Weights of a small image classifier.
Model: 26.4M parameters, 24-pixel images, arch vit, norm layernorm, activation swiglu, moe expert_choice, num experts 32, patch size [2, 2], layers 8, width 320.
Training: batches of 256, held-out accuracy 43%.
Data: trained on photos of arthropod specimens (BIOSCAN-5M), 48750 training examples, 23.1 epochs.
Rows from block 2 of a small image classifier, named by matrix and row number. Rows with one number belong to one neuron. Each number is 500 + 50 x the weight over its row's rms, rounded and kept within 0 to 999. All counts start at 0. Numbers have three digits each.
Before each neuron's rows are labels from the 100 images, of 14848, where the neuron reaches its largest size: "responds to" is what is common among them; "colour at peak" is the nearest of a few named colours to the mean colour under the peak. Only what is clearly more common there than usual is listed. The data: photos of arthropod specimens (BIOSCAN-5M). In brackets: how many of the 100, against the usual share in percent.
# gate: MLP gate (model.blocks.2.mlp.gate.weight, 848x320), inputs 160-319
# fc1: MLP up (model.blocks.2.mlp.fc1.weight, 848x320), inputs 160-319
# fc2: MLP down (model.blocks.2.mlp.fc2.weight, 320x848, transposed), outputs 160-319

responds to: order Hymenoptera (47 vs 20.4)
colour at peak: grey (69 vs 8.2); brown (25 vs 2.9)
gate.473:506606506512431466547485559582485512491429474412445503500486535521590510561581541470565541438474473546476554554451493476606492466441411500500492389558484461426441487446488511569466505457560496483455530555444454517437419466543414534523440521467538527537468490461455487479461546479549496511399584458551514450540576443439497556482532476437568482482521522474537488481630482511518625485445354430489475479459526495525481402494520495531561547571494540450479483460454542556578552426471524
fc1.473:462464542569468516440477502444501576529508586426434484399466506582509431431494389451484503531466546457516531468473566483558503512552480459509472474436521512517480395553451544521523488477522463604609574444456496528523463456492487496480476434573579471533527482469525547570487445445501503503446566500424408362549450496459518533560513580572559440636498466445564547463553471528560424487536541558508543487453489543541502450408490465543426416539424549465522516489453484533446610550562483
fc2.473:502574576527541470412485501527558500521500469577514500509515540495393643463591538501509440437536485457539516473433498517455509493401507522515433484435544467460477582564478474404494459544473529499458513593501504401553499538563441500590420450432526477511470490585497463491554638523556512513552470535493543428480492494580507403562571430460443502459590428524472552471532518486510525528389543582453504555473456439495432478567595483582481492477459499424615393504468508526533502538570461

responds to: order Hemiptera (32 vs 11.3)
colour at peak: brown (39 vs 2.9)
gate.25:647487547468529381493465546465503463473549442533488464473543455519572479524445496485440524441555404583471492524505460544445530518626517486481544514532468370456559617609475391533513576553467584530493457481502440493488426537472420599520507386544446508494457527600555486469512456516489534521461494552513482472507430578487498503562387433561505541484550430500586536391476538517591500555468509431522545596397515460485400494563492508448601466503526500558459424505612437456522557530454517
fc1.25:407473430533515632500542437523540472500471540434480523492457496456466539564513553523587549555509593404517487474519511500474502486445453514458447504433497581535457446461489540447497465474493408459473499494445507521510511417487573453463466575462538492494563496389435514476549468571552535470529511438541497518510556411474502484493550518491500467582464616516400486578499491447377584530565506551460491352588546560521581542429546521545485539506455510485492534489375531501497458528536489
fc2.25:531433602509579463536426453499449487565424527519375589508476484568509557519492503523555551412425506426491597498432578501453519475545554573464546436461608440555547571587476456469496526451434475498451531599564476463593464516487561439448541453510526588422568496482563521508565470453524536457576430467519472471481457426522453516477571490494450387480558447434491471463401498564508442588586466534522500416437594469462573506533492482515388512514539447460418484615544514547503428505505535

responds to: order Diptera (63 vs 30.7)
colour at peak: grey (72 vs 8.2)
gate.215:474553555444578517492496570431419503446516442519502401572548503494489491569576540504606503437416555468503423509521502608512517557511540475542437532457519558491441443425471503474491378442484457573495383424554503506545458431411406488450546466409545531430561383425518433462510560513478427489543491430609432517428432526452531534574501518495549506528453493595529526453479396524587476495488523447492518549556539489537570559575453541494565478588535428444451540555535474531535449550523417
fc1.215:452488462540537540512491491494570553556578485454523583446441517414566471570425497457491552580576385597526503574522499416519462486523443462434430496572427481478482438591471483471555468564473491404456546540456520536543434499521510509496546547535467479494455557562502585504429499472456532506534583533393531441520572466507424538484463555544506414436520519521519467544544504486580471504538461491448494432513468516449412476517553547496485590569509455515465465475516552495507442408418519
fc2.215:488521499516446463507520372466468516480531521483498401538602527507569456488527519426608514397469494487447486411487482498457626448451539524568495573456454592442439516496492350561472451626467444587485546499511519472480514537473444529430530500456554489503530477528572405558518446527487512465409475432451492545579420525486517460502539422516513482454406613438567592500515540467473453465502543500442559521524562494491512568489521488540485485520470427476446479482498519482518464582472500

responds to: order Hemiptera (33 vs 11.3); family Aleyrodidae (27 vs 1.1)
colour at peak: white (75 vs 31.3)
gate.633:493400484444533422619518550518594500441576400468504504452559535484458561473442565505464451437524584527528456524556472464538536432528507481569597501553447489519523534496548466613535480630453490541541475434479540507514545476364482506493434453513511531500444403554533431501481516546516491457497413557492536475476455547408425501522451404520531512495538443532465519517558500552594511525521530495499444580448474531454477452539459600468569570461484496538550376496544525518529588398534405
fc1.633:491495413551497384563527448542587500523441505570428347503564483453454530524517524495459469454540459482444416507525478529488511501490546467459528523569457516465601447512471446537475572422579471484526476531485566529495381503548470517459510483534518449548474468569534470472494444548497491533493439520657502524406653416528494523598446501590423548566544552516598499500563460602612441550413502502513431566520515498468445460530529513477545561529521427505651469451528515502444452473461464
fc2.633:557496525481465550462456527477494512458551491416643414386497433488526467501499631468604491578530494572494502517527508466453527503431459394474459473537502424564582466522619381509506523466474443539551506475434536515414500574508538351490412459509487508445498567527509499573475469493582446514496466439486530450489442565512446513522568558521592524510542524454471427523524510440479530433535498531477526487523494436587518556569534521523555468518471474490482506546460441465433510608542401

responds to: family Drosophilidae (45 vs 1.3)
colour at peak: grey (25 vs 8.2)
gate.447:473463473454566375505515510460449459513456529421582470470539489530568558476519438577513518575486420416438410439539479507508498546499474587591531518476527427460466463527464566392533538544478484417462527508431547583496423462541494525551514439492545536555506518502412519499467488456573521518516543593573503495514511516519556510409568574444478471538546638359469561523582494567521513524542484488378529515585488456507490529514510622538554524497406437478434549513445457531439458512498486
fc1.447:497519481625393587496561522514638496535493439571428465468438470487474449570518485490559564384536465545488520513550548546402467473473491495416507514505442489508534507569438425471520519527574411451502539505487409441511467568423521501607548534574501494586540479527567492503482499466403483500531498427474533517494573485515362532546406423487468467563475454601478425524464449512475536544491516533491502539456537538485487552459518396464481534551635468534524476413569499409562478436556446
fc2.447:459554516456519490508483541425471513501505543521534553594530450535559504557511401549547570498531525449494406504560434511574552401465448582544505429596484513492490527401469430513530402467587487482541532462522501397462476511542477565467460464465435465429440502542478498567633470591554536494484469553582504430505551567620442439428419547523492458439496512523493597534462560497464507496548536494509500587602476459527429413529444467501456451521494448478506428491471538485440459511544597

responds to: order Hymenoptera (49 vs 20.4)
colour at peak: grey (27 vs 8.2)
gate.307:578645495541406407494464495469532515537519399377547427502569518577467520531518422509502474467428465561570451483554423501492500482490433563521568506487486461482560527589491508492513456427606431480551468495555508501448423562517490533480649484588512533458516530514535545492491544466513528490443490521441493527539504486573481499487471473382490496431458507552536492471516497480570403549485466498550448539442467503544465535495493535499522508410624511454593547508522437551526531475518541
fc1.307:436568549472409433548532516515501463641551424388400556481566487446547515540477481540474474558525462578521507524521526487527535486522504488537510500570499558519566501446435402494396513459512559481368466520446489458533440582467499458510515439411518446492533504507451580555543548436565417505468503510416492530509525525500564485569566472446462479391565487498522411572478518565507575480464486518508491431507556477474487573535536446547551484605459548498522462491444448467462462595541580
fc2.307:536479490530477630521403490426544417525525500532530480472472471520535415486508451473525511452499459495507508544423401538500505484468540428510489568573536485452515488646481527490557523528480547424436417514541641542495608498401376502504431456517477496574466462494462455470538567497464537509568518546561429472405587487561443509489480423475460471511578450564557488410511464459572540441503554524483560433473436568542512498449527521484468511508557531485563489505484511464500539509428649

responds to: order Hemiptera (34 vs 11.3)
colour at peak: brown (65 vs 2.9); grey (26 vs 8.2)
gate.456:483428500486565495481532509463533548473453532501457415483443488460416475451476519469517490478512475555475634478530467536580526541457502536506553470439455495467546449505447469568517453534551471566543446390443459478535508597507617441490498577579521548508430507420443462513585533491491493557490449532477423492466481556546468483493563473536442484510615520481460469556527542555517558389518580488448511553610436454557544403476521515423495464557429530557488425527483509470563562552396551
fc1.456:479529550455463511508480486525445403495531525533506551572525507536535539539446567521445526529497542492451444547429515491442462472495507460534454457565482437573524554451488499435440502470409469492547613560520565536484524422559453502497513524566487417447623526481498526445465483567528456483539566369432574490521548509522563484452433540424521566575393490476443449463440464524497390545488413513524466520433549550466512571625540487529582547526610504435504501493525492554394407483551482
fc2.456:474507507443502400513529551447553583450461589464482518465535544480495475498500548435450517423525419566476555346467482571555442563452571550537453531506416488434465502503517485519538504525588497497411507536513561553573541443502499483453469491553473485411573472526456421458605521486551510511532471495449504484512524601580583551590532599533504486507499549378496509506424573527488542452455472525460504487507517484493557433516488552416435449542490516483501490533555520618493492546570573

responds to: order Lepidoptera (49 vs 7.3)
colour at peak: grey (27 vs 8.2)
gate.661:417494603449530421483470538519468464549465533490582551499446478471535491654460392519518476484515600491570436555499520484469449548505412563508497386441407560585594519485501518446510509462535543565449560499554635410509465504492459517527583507471515444516505443463537590501519475548476441471586516512515540574584451479468444456503489485532473455581471490458432453513455469513453567536493652592491419444471492511514508511533570436540604455512431498440523486523538481524504518502431582
fc1.661:528498466449552489515467500522426461421527524582513548405525592450463450425431503553494509504538491456533412521527461466626439561516539420483516427453396574507513493506455464453568571537389537479542491468405506555510429481532582555579608534507539453566504490530529503490450443459565414571491465473430537510592615463428596492509409551496520583505480503446472532459478488442441484406459545475445467451530482497531549589504433448507444412437522558443554534537515562504443490431554500
fc2.661:409528513484558542551568552462539579480454578550409442522559599536394446562444536516563578470483483513452514456501462438389460507413464496564464516503499459595494525555580570486448488417510587476489584447465411459430558530443514492478505564568431552444449547492468533438531536550489464521575512521453535458484466552534529444457460541507450614458488606434443475522567566508577531522582472425566481514437521567521508487570418448485457503503517469570517449509476550584499526609491496

responds to: order Lepidoptera (34 vs 7.3)
colour at peak: grey (59 vs 8.2)
gate.542:537502499459393486593542454506514531509468542524424530541499535473496613507467449532539427486529420489450527555472516498504573371450551478428500541498615538486493485549512508569484471514493492468448507457499601480463548558574558416542526581545497483527508515476413460479542461484505411541555483444469440499558532513445495509417502462591478464486464547517479460503483455604465497461553497506499524456495469582466492499547409500539529480446439532485572525504425602466521493484607545
fc1.542:534510482430486523529536467461534487563522546576471481562472579453505625547480426562526496472471421519446619554491540489573541355372562477442504494457531546546438541546522458557495493482567553535462543512486590508413471471544499502450506527599523454532503441439464480503497512462496414570449468426516567447496580478526550498488513465510470493506410453491572456485506535539481423435526552372432478453473513536542434525569451513518520430494484550428557481537383518457443431488555537
fc2.542:430606437523494470532480547423485531568499501499507493450447476438443431516541445495539400390426636459440462501529466525477519542505475408539382609505470437468478515568512396498570505540536506493593491504482463422545522524529550464526492499491413488413510464480452440581437492541531485549496465446511533471577458484519526505524408601436467482481501520538431456501488500526490474525479526527496471466550538489576529528485510480497474645415533472485562556431476484587458467473477481

responds to: order Hemiptera (36 vs 11.3)
colour at peak: grey (48 vs 8.2)
gate.99:499457395449468433521432507482512552488515552582514544444458453432439524495484559481485503430483485506463383478502487498462484472507549536490502592512403509518522541426514502583413562417517474459565468417517519513586500559490501549531535511528491471474524500616541513535473549424509600480453574471598443442530483498367550573380468526536486669546427494464512445515535510488436545518598429447503516560549424446516477454545543486454549555437549594523553480563573447574489528459426516
fc1.99:482434406398513452554427530449496514477490555497485529439560462498601472544484517483458512487386475500502493504502509544426468456495622424536584567375518569510480527511474576536478549437487482421487568455523480412501540527483535549564531450398481505516573524592557563537429482535486640472468529553470462558534501470412550534503450464463458559416459506559534433521540479535499550457573463423484497535541505455622480423582595425480493472523480554571545382496614502502476539472514524
fc2.99:565543506416549498462506464500498537485451472352521391458519559503377537507470502590482436479605489542505553467456514456455521512489464530530579501540489398457588434555418515475496555492500484424492445498481505531409651508535410434599455575535456576515470520466457508475458493449583516471649478459498539513550503516526514445500472531495579505502524500367526498478546478394512365430433509544571560527527546530551516500498474525418493507494507509428474485454426447531515446558409527

responds to: order Diptera (61 vs 30.7)
colour at peak: grey (80 vs 8.2)
gate.436:452559485578464515443504478468544465520454547544376491588459423582603476510546479470470519434562538513480509458541555539513559500526563505508512446540529491471475488437388603539504434493396505471435526557442565515512407473452399549501448539488545493459445554534354481519573491498527425451570535517561511439451419504516523526502480483405421490482534506486457450496582412494511459512472463464548552495560471450525495533441425649500478411507537464514484526500410500450537482509508566
fc1.436:494511499438516523595440448540516535470566527363483487373460489500508504392493476544534514539582496495522505481499449506512448649553475554489523575525457591523536458517557496536484538443521440515520498481531461422510599464540492512499568516557404503443468463448602439507489547511415572577537521412454456509567590523562518490491507549490521503458449455528525403478560533513476501527536501447431491506458437481432418540423452523447457471562542501407492468461436557439569544465467440
fc2.436:522607448477571553513466465511456599526441536477483542507505482626424545551407455511545463411472415562531544520444544477577509497484552539536492424598482565473481553427504431534368495538470408500593444490425436453516457593421436443494515434499533503515505451479552497575417479515477551495479580529498445488566500557468494460534539499533559435553533473552476524477556561495556541476481455512541545582586523544521437578465552446518471474453464504516478415441474502467537448492533470

responds to: order Lepidoptera (43 vs 7.3)
colour at peak: grey (83 vs 8.2)
gate.316:438472556434417403538538546564548420520513487413557543459454548528560524569505559553463520603478539436564498499531472394424488511412505526484511501544539479477490419393465448532547520453505482453553424454545529458575535492556481476488513632469416428516423500596466544492488546516479423545553572540518408464515499596514502571478529549550390492559495581511483445533509497421505452570480377428470462569477494579532527483490554603540544524503593495523523602481522551480463558478427545
fc1.316:387445550447472376474551574549505442506420455468528492545455520563479530556495511525480578534530542544533490489488491400462532538511426551509486476613468504479456450453467491534476520432547515368512489437492475482569431525541514382502529544482464460535531467517500571539501549527475440536599532481391517491559476587446477515501602527544431493558505609498482508591523543443474467612543427477524521633478467545488612467466501539576578526570592443494547607529485503564503578452431552
fc2.316:476512546411481449452515522504463473508506502482447448489521488424501576400601558463453433547536460427568530439477487544541515455510428537469482549578559460508451468533520509550472542579471511388414417617585550557427544493403438427440521413449447555531487420521620479520449567525481473548536468497516527509426506559543381460520513379460560417499526490478540513421457486474535574548523564568494499466580423499494556538494492410550464522469545490533510461454474470444488537586520512

responds to: order Hemiptera (28 vs 11.3)
colour at peak: grey (46 vs 8.2)
gate.20:484525566449451532494612537581461514519468561429496539519596522479405445448472513524499494511607410476442463539469445487596543547494557501515439508487575469427448435566448584461587466497502481508462543549577500486438466591481558551505586388605498497443528555514466489493535518449494426592451430542456529589519563516489520504526454480503478516417501545530508407495513467515498435534434453486412481629521506464461511540466535522495611535495504519515546505475551471539410484501528538
fc1.20:527474433513548546472608486397535434485534523495452494557458484619478474585497572544609500498466464573475531566473574503527492501503507565531471421471456548436426532471466426538550571564489526532455501481550509409509574571472552456414470472533378510563500485417509430496460628488565437581508508458460514472461482487458567532569469627447565514517480509503497534453345512447453539499504571431448537467453559463441600590518510512508462496523489470522475481532446531468495467519433523
fc2.20:470480440528572445517546522524568442451563417529482498522545468502482502439596491444419501536600505463477433448441543477522496476483564514478526516502535505496596414406522559559504518544404586409498509511487521474475591522453517481461450417458492480488431545495483526504498400433566511480476494536410542534469510485456475598442511580616408495475527436488508454488438470454442524570431458536437509531479622570528546454470439452365410518480497473598526531450559607555462532529607535

responds to: order Diptera (65 vs 30.7)
colour at peak: grey (64 vs 8.2)
gate.166:544541502522499507443558463440495517532528422477497494449505410479519524493573552592514476605433459512485465518411503542536542469453490477500407442489500413546452458473421499560474505501546474608446527424524610393593514500555532443416486597581509534534420512506544397484436507498545541560556489483507572431526498532502522521419463438528545459514554552494471472482537504469490500505512541501505473462564432576552581558522556508547445548521369438436511458498477455555520510463429467
fc1.166:484466499437555496491523508487469599410446421534487533520482464524498583546456469501523385478577530507439564488518583558534518596500548471403530528450547396593522493535595544518482543443481594453533495428570403555456470511611523568564482518539485513366500497550385580479551488466455566395512480506457547547487557577488410604469440464588531430459467542480451605516496460449563474528477404556520452502457580477510582465426449620448560444532462572461601539482477513499550434582551484
fc2.166:592479573521468502406565505572418493496456460451495525507551534473528505481509534526496545544529513519503547475469471553407508416486441528535533537527569511488459483509536521483610432546481466526534439543427505473515521472487433454522488415396439479451490465433505455519439473556516419499436531456560591608530473516528563407564543464576477574662408526528499477499462590520508419545418523382542542469547462494449420490558555550524469552506464533504525478458480524491394559520489565

responds to: order Lepidoptera (43 vs 7.3)
colour at peak: brown (95 vs 2.9)
gate.247:448502484499387476417498494606532456447437414566445450537612431544455557551543527517523475499563532451508508489422484571498663494466529470520492523616541485368477456498513491494517462512436471414544506474491402464474544492544448487470552415426599481507496454555427531411461537510571452425568541420509416500493494572528473472552516515445469517497444511511452512397460547532545503521497477498529478479533477510479534501502623550465501470428518396524496501554561582491536549461541414
fc1.247:465509554485421476477488487598484468456396426582494457538546447491503531503512505553549463482583555474515480403411458642525605459481520425542519468590565514500505543418550478474504517526442472417533467466538467531493599497507470455492528381444570496564426446580469480477441501447553479407560550450500462477511524591473494476548513511430484487455475481492438516409474552500487512560539482468447501475529556522589536464511553502456445494477547425536479543521549607498509513512539427
fc2.247:663527564509482546540542513590418525478433523448483628480523528439567548509528534502559510503483440534459440421487526502512419582469551569521576504457412498501565582454576477512478568483445470479506436609539598514511383574549498432529512497565500446528424524525531439504490475551460531521495460479432540535427484515591498563490525492595496451532631462451490480486498440576467484519523483524476467469461455600434525509486469478497478476464534538527468526571497487494375520432475513

responds to: order Lepidoptera (39 vs 7.3)
colour at peak: grey (85 vs 8.2)
gate.680:465593597445426471502539577457528469538499485507556532511502458504527537496444503551492475503458596548482479536458544440453463458473527505495461434571516421529539526426528513446517497439459500511519583536479563482594480481564499438532435508490450414499525514563464577537451421513559448491537484508667565491518539471498403627493492474521592454523452467511506534454414440563551424461515476441459427559538422504527570486426512513462554471506517449509503482468493431476477470472336558
fc1.680:467488541402452539450453527527590531488446496529531516467426495456495517531569489588480479529503562512487549533492378462431519506503552524508530591476564519497534474464456544494536429458497474537452467470566531476594493389412499529500487596421520476504585502462529565412509508483512496480457483555556519474497503472589407449502502515406458509554542490422534547483390518493556505554547591519551582515456443555514544514589558497513511421480557476513587444457493430454502502511399576
fc2.680:487507508500444484535595541427589427504443480518553628550431473505494556574495470492444518502511422475534559490440526565524549488441577523571505492446435588529465441440436542489472509520454509493511429532551533506498504562515494427528458488471493531501452493506447443467481526516516446453614470394534508467477519551412534551564414435488509457553488556509549471436441572479471535419544443591454483444517483436489575516533539535414502526487513469574440500552540415504512574432432498

responds to: order Lepidoptera (63 vs 7.3)
colour at peak: grey (91 vs 8.2)
gate.474:532480522521393507523436479481561588530447583524471495543506615494508539465523474514472576518458495384512476585486454511426511450587568433500534506493496429484527555406511478441555580497396537541531478488422514543548542366452524521505438527504480410538441527476513494470471394501601484477599413575533445505580474472567512522473474517509462394462607530592481516546495489448514519526545514567473530458477491554527482500505510494499444530556564540592559442468548421424521552474429568
fc1.474:438538509488445494476450436495505604532482492544525559532478487444497574581477472477479544560523498413513502536468506535478484467573582424469479436472468434521425555474516549476573499478436530506520508517450490508587491435470503459543477467557453442519532516524546527556563400477550403446554441487505461472584444480523445506476429484534502381513566539548517477483472472516564426462541526513499492421573485605472567514483474480483474536531577463515554459468566436486560504467470519
fc2.474:506513473512506467543545498489430408579472517502556538522495541535423455535523494511486443479480506437550504451522433574548612447431516530528481501556452521417419457530528470484629470454432513512532562503598475541469492441523493467408513536539511530455591559572471471493566580458508559588572466549498517527527579533482502462482513536514408467539442488561445515500542587497417470460520485521501525438469561432388514533606466480543452456465484457515460485428494466519375576477457552

responds to: order Diptera (69 vs 30.7)
colour at peak: grey (27 vs 8.2)
gate.511:496538471565504517622439469464544454474483381504472560470491521491486646498522357542504426514497404478501488513519466568460484566441491573486530459464489543555542444581500463555488439474472546492426580543544579524508521557528499493594543560602439460439518473465541467510436530482509494482517540546550478452479579433519435450387496522485445484461537522451533392493556529603513530489501494499452392465516480477517556531542537475489515523535501518507507559488436521464502478483490459
fc1.511:571574502571457546540429496498462553516538488541519488416487548476613582421500466393564501542467472568529470535507531515490476467414517477478453524463526533527466544559543481510491501519508468430474452557483545546475463498484471544556543524589484436534484463432568480548496454443488459447428440501532399419553512471550339492435417468516510443482510570510589523464536528523488510497478535547489433590646557422476424508561535480448490515455471514515509559454474509430478526479528493
fc2.511:473493451509526404455639611411451505594516550529471523523476375552457461476493553492468530483534598507470508591511496487435424524465567463398457471512429584421552444523511506510506439468431419509478570374438497520449531447471460556477449541436573657472445485512534500441402461570479634562581496519471518413497477504470592589541523513452574550553425457509556586527517437571532530459493460503482550433460534519568610402524557456548524427526503536546511442434527521563524464527501495

responds to: order Coleoptera (48 vs 16.8)
colour at peak: grey (36 vs 8.2)
gate.64:553539526588506396572583460450517575478424522510501481465530546474500493490427461441510512518553513535486438480449611447472480561414449496467456481520526510472493494486468543482448441537501624442561521492476450466467467496540521582548470440499493466426534415479408492532584591498465587572439531552490470543478502480545488543607551445535482575444511513517467537554454514445552507545531614396531454477480614525562494472498545560522406521605471467553454493483436431455430489510460484
fc1.64:575472577461496514566512541621450460517382558493466451494579454437453459499453438456507463567519590478603488544493435521513372424477553487489480484488474489422465517464488443471491537440542527466464455582397463487596479500518519453457520546554498526451440585452462527521554471511451450468520464423479463385576522535413488569487488488522472481370550537594397460473599511482572522475451501507510512511451520494523419501540509522496480544525540494493445569489518514499553473584553529
fc2.64:564484491544526575471618447534528516447514483543503472454461473544361537461546482487445565534458458502573505458549495428511521485465466508592368502519424417486566523453510456531459455569498438394536504563578599567511494522499471512609536364473505495515560528495428399469511485532487556465553560548463466459531455551533474421584511449457545526527475513491492432476362564605448578503435414487512470508467473521496491419626532538419440574501410438569390512376578545519471472513510469

responds to: order Hemiptera (53 vs 11.3)
colour at peak: white (62 vs 31.3)
gate.743:583552442482527485505427514526590577415562464451417558566542530550489474513504507380496519453458490490566490560507462475484509499507527492517530557569500507445623555483454429477469505479539502488464472504469479424539516519475447524446424497524578583536555492613540429490519450521533524497440449413509467487499534624468530503626525594553454496526535548611517534437486480448506483413470511466574478493562484462403499465495530456478481475583509547618514554424589457519522595483539447
fc1.743:547501421526496503584533498486600494528460419524429510529522573530555485486467499424425519472578509479624477496486491579484564456484562511532539529504524539422594566464535455503430570450533533411477490565436480411512555536456403497452492448522606634559473513608604421504471487515552465543453412482493462443525528567435465552522491528488539508522486482539525510424443447486518487373478538479502480509560477457424518488512467451467514443523624462567495504431461461504545569450521445
fc2.743:489382494461556379527395573476451455446506509458500380443443584446526498475508531622546459543508541564500476544565427537509428526482451499430553479483426445513472425402511512472539527558560525445616491432531488599520518495534430498489485486447499505594442536494532489477543485470488510511473476523449516466440511493469465456522503566535491526415597421615667484478542485458538442446548606475516569497478482376597395485511463510513523515500468448497532455543502549539457537526460495

responds to: order Hymenoptera (54 vs 20.4)
colour at peak: grey (62 vs 8.2)
gate.696:433509433434481533415574443474463455538529422458505582446538488515494363530411470553425421622510505557575493469579439535616547619530472504538528431512557387536421494450570546471523471532542558593454469614499475595495504446468532532454370493520520498506604509497469441436476531485491476417596488458469478516528523500459665407467506508597422510476485457402560455567444533514442589460418404487455528535515461539408552485465532516522484479565564480542460507480561497569489512554532436
fc1.696:607541526495458503489465536505461497606504439550537595474519535564513486465565507519551429521457525415487448572577478456518478462448574570525424527526547501591490571491450562409528461522512435449550524465519571481464458539495475502563502469591516522538601440397491494466488538439504474537523467473547513441485525519423531512465584397543371522594501569420523466478559426563480497504446412562424519549498518519454522526535496550528487501512460459567506491423529471445516402594576465
fc2.696:463466513445521405474522468526547428492414518477620533447541513362468464496525553405489498501495474512534489517474385468505494517445623514530501493573564490545398488535549528536438453459430590504450499538484431454553485562469519562552520510571545503469443601567564514507475483461532434529520546573442451480471438477450464485552443513493495498490455410457543442431599506528441561441559524491480427509511533448565516514534506542549428453518594498490429474444491522488528556467505440

responds to: order Hymenoptera (41 vs 20.4)
colour at peak: grey (56 vs 8.2); brown (35 vs 2.9)
gate.678:477472548494539437422567435527453514427413488616536536542464442465439557509448553507402570499453395539540511503455452513475468340537419494527441498579423498534528484557577571538507571490507505609519496483438465504483532471457537549462426501556482445489541558511476512486463478601533507522469488449551504569518513493456619532456482540506537502604475367541503526547558524509435516542511504414454529409534511450523436497484446491454567576448534466594534519507430402555485505546497483
fc1.678:496552484551436530508416516524531476633611481442474462444608520523550425445560470541618380530554563453481514477519551529528429593429578498471559594384568480441498493512500464421452441521490599444460557576528442500540449504514487491566577495505564540522405376494592552510419547408508544503508476504519507446490450433530461420533529461483455481432540560498473441391503440439514512484435498502493479599492500564485500493552488515520482486459543603473484588481524581510552589484456416
fc2.678:489464464450517505506455504534524565542477500602508509681504463475513501499458536449401431522495527518470463564398487463450575406463475479530442536546451502478485516478570534484524515432469560550520482466429485465421501590542516509541490451456484465435486452510508433434533449574428474498564446515487533459415493508505601525512526434459423476595520430579499377479505624513471484545429485523456540494460513462560422552526413443461486488426410516480526431445453476506509641473492498

responds to: order Psocodea (30 vs 3.7)
colour at peak: white (73 vs 31.3)
gate.449:388600506473471568521467539524557460490409504569564445521451435417489474507530477527445550454549500450558500472452505486524488507511528573490552430510476474608581628481526499454490521530532489562412608515520445483494480536434459520526548562602575512539524485495527538484528510527562516397469447569479503541529486576638556584454509495478404515590481541404463471545537598544539497396540542423519440540539501573409555522484521467556423529527423448437582475483500441468467502578429517
fc1.449:464601519501457546489552549512475443469419546531551506489457462470436496568471489493465502439513469458538504483450503466519473550477488591546577414563503462597545639459440442514513489467507503524443572601529415483507483570458503500537511540496535483581527482457538513485496536551554483382454469588474457444481483505614517571474506485516443616550461515515526484591517550482464457421548532427509444492515459538388537497479542504529472574544460439484619545484485478433448522587447400
fc2.449:475432532501404454487517462551559513448481461555473500476472551577577446536559523469453485381496498517535492445485503477492508442588358472455538520481576410481506513541493457528453494459506554440470529530417515533548502526584460384461502451467487480474542514548449422537550412524495463517507568486506560470541397470500502585539526558562528611472605540480508490429454525437472422432385508491418570489460484513562507412499425474491505455512552433512517413496490541561494540491602455

responds to: order Coleoptera (80 vs 16.8)
colour at peak: grey (87 vs 8.2)
gate.153:482466502526514404426539575447469517544561437430449461479490602501486484476529418463434507511483447567476492476494452550536575525491562521447505467447557510541372426544545535470534485579562495503417498554538513598476497485559528512495487552491407439491552472526536564386588557505463491600545546467479482462468515503466557558473474554470519511502458444499500510548572539445521502454479445601424419469476457552585424454472412437524504467521413410502517516533552470566479429503533470
fc1.153:505550460449541567531466446505455408500510528505580525593436433439541555441430446488607473525556504493530512511493560400478425482507528472612465513570457462546538543489455542539422463474448512487517477437483360462498522487460506482430519445449535525538432550560486460622431532544510482382412422555462428569557486541471433464581491431582505443528522509529500589491453474582500498528536494439556538506477545394457496466521549558513543475517519532422602518475444612446535581561479467
fc2.153:533451521511450466403542528461517548539630443527460447459578601436518534491473492456492533475401505525408510524429466488484545477468554426397457555453447512515459565513461554500495399539477525464475490493493536502499549487598429483540584569565453476505455492675606436423499595576377534547609501509517534486483450532551521512471424468452493549447461470617467505578450519501533504585540478523515532466476470438543487573453517480491438509464525583587549483510529462447440480504531514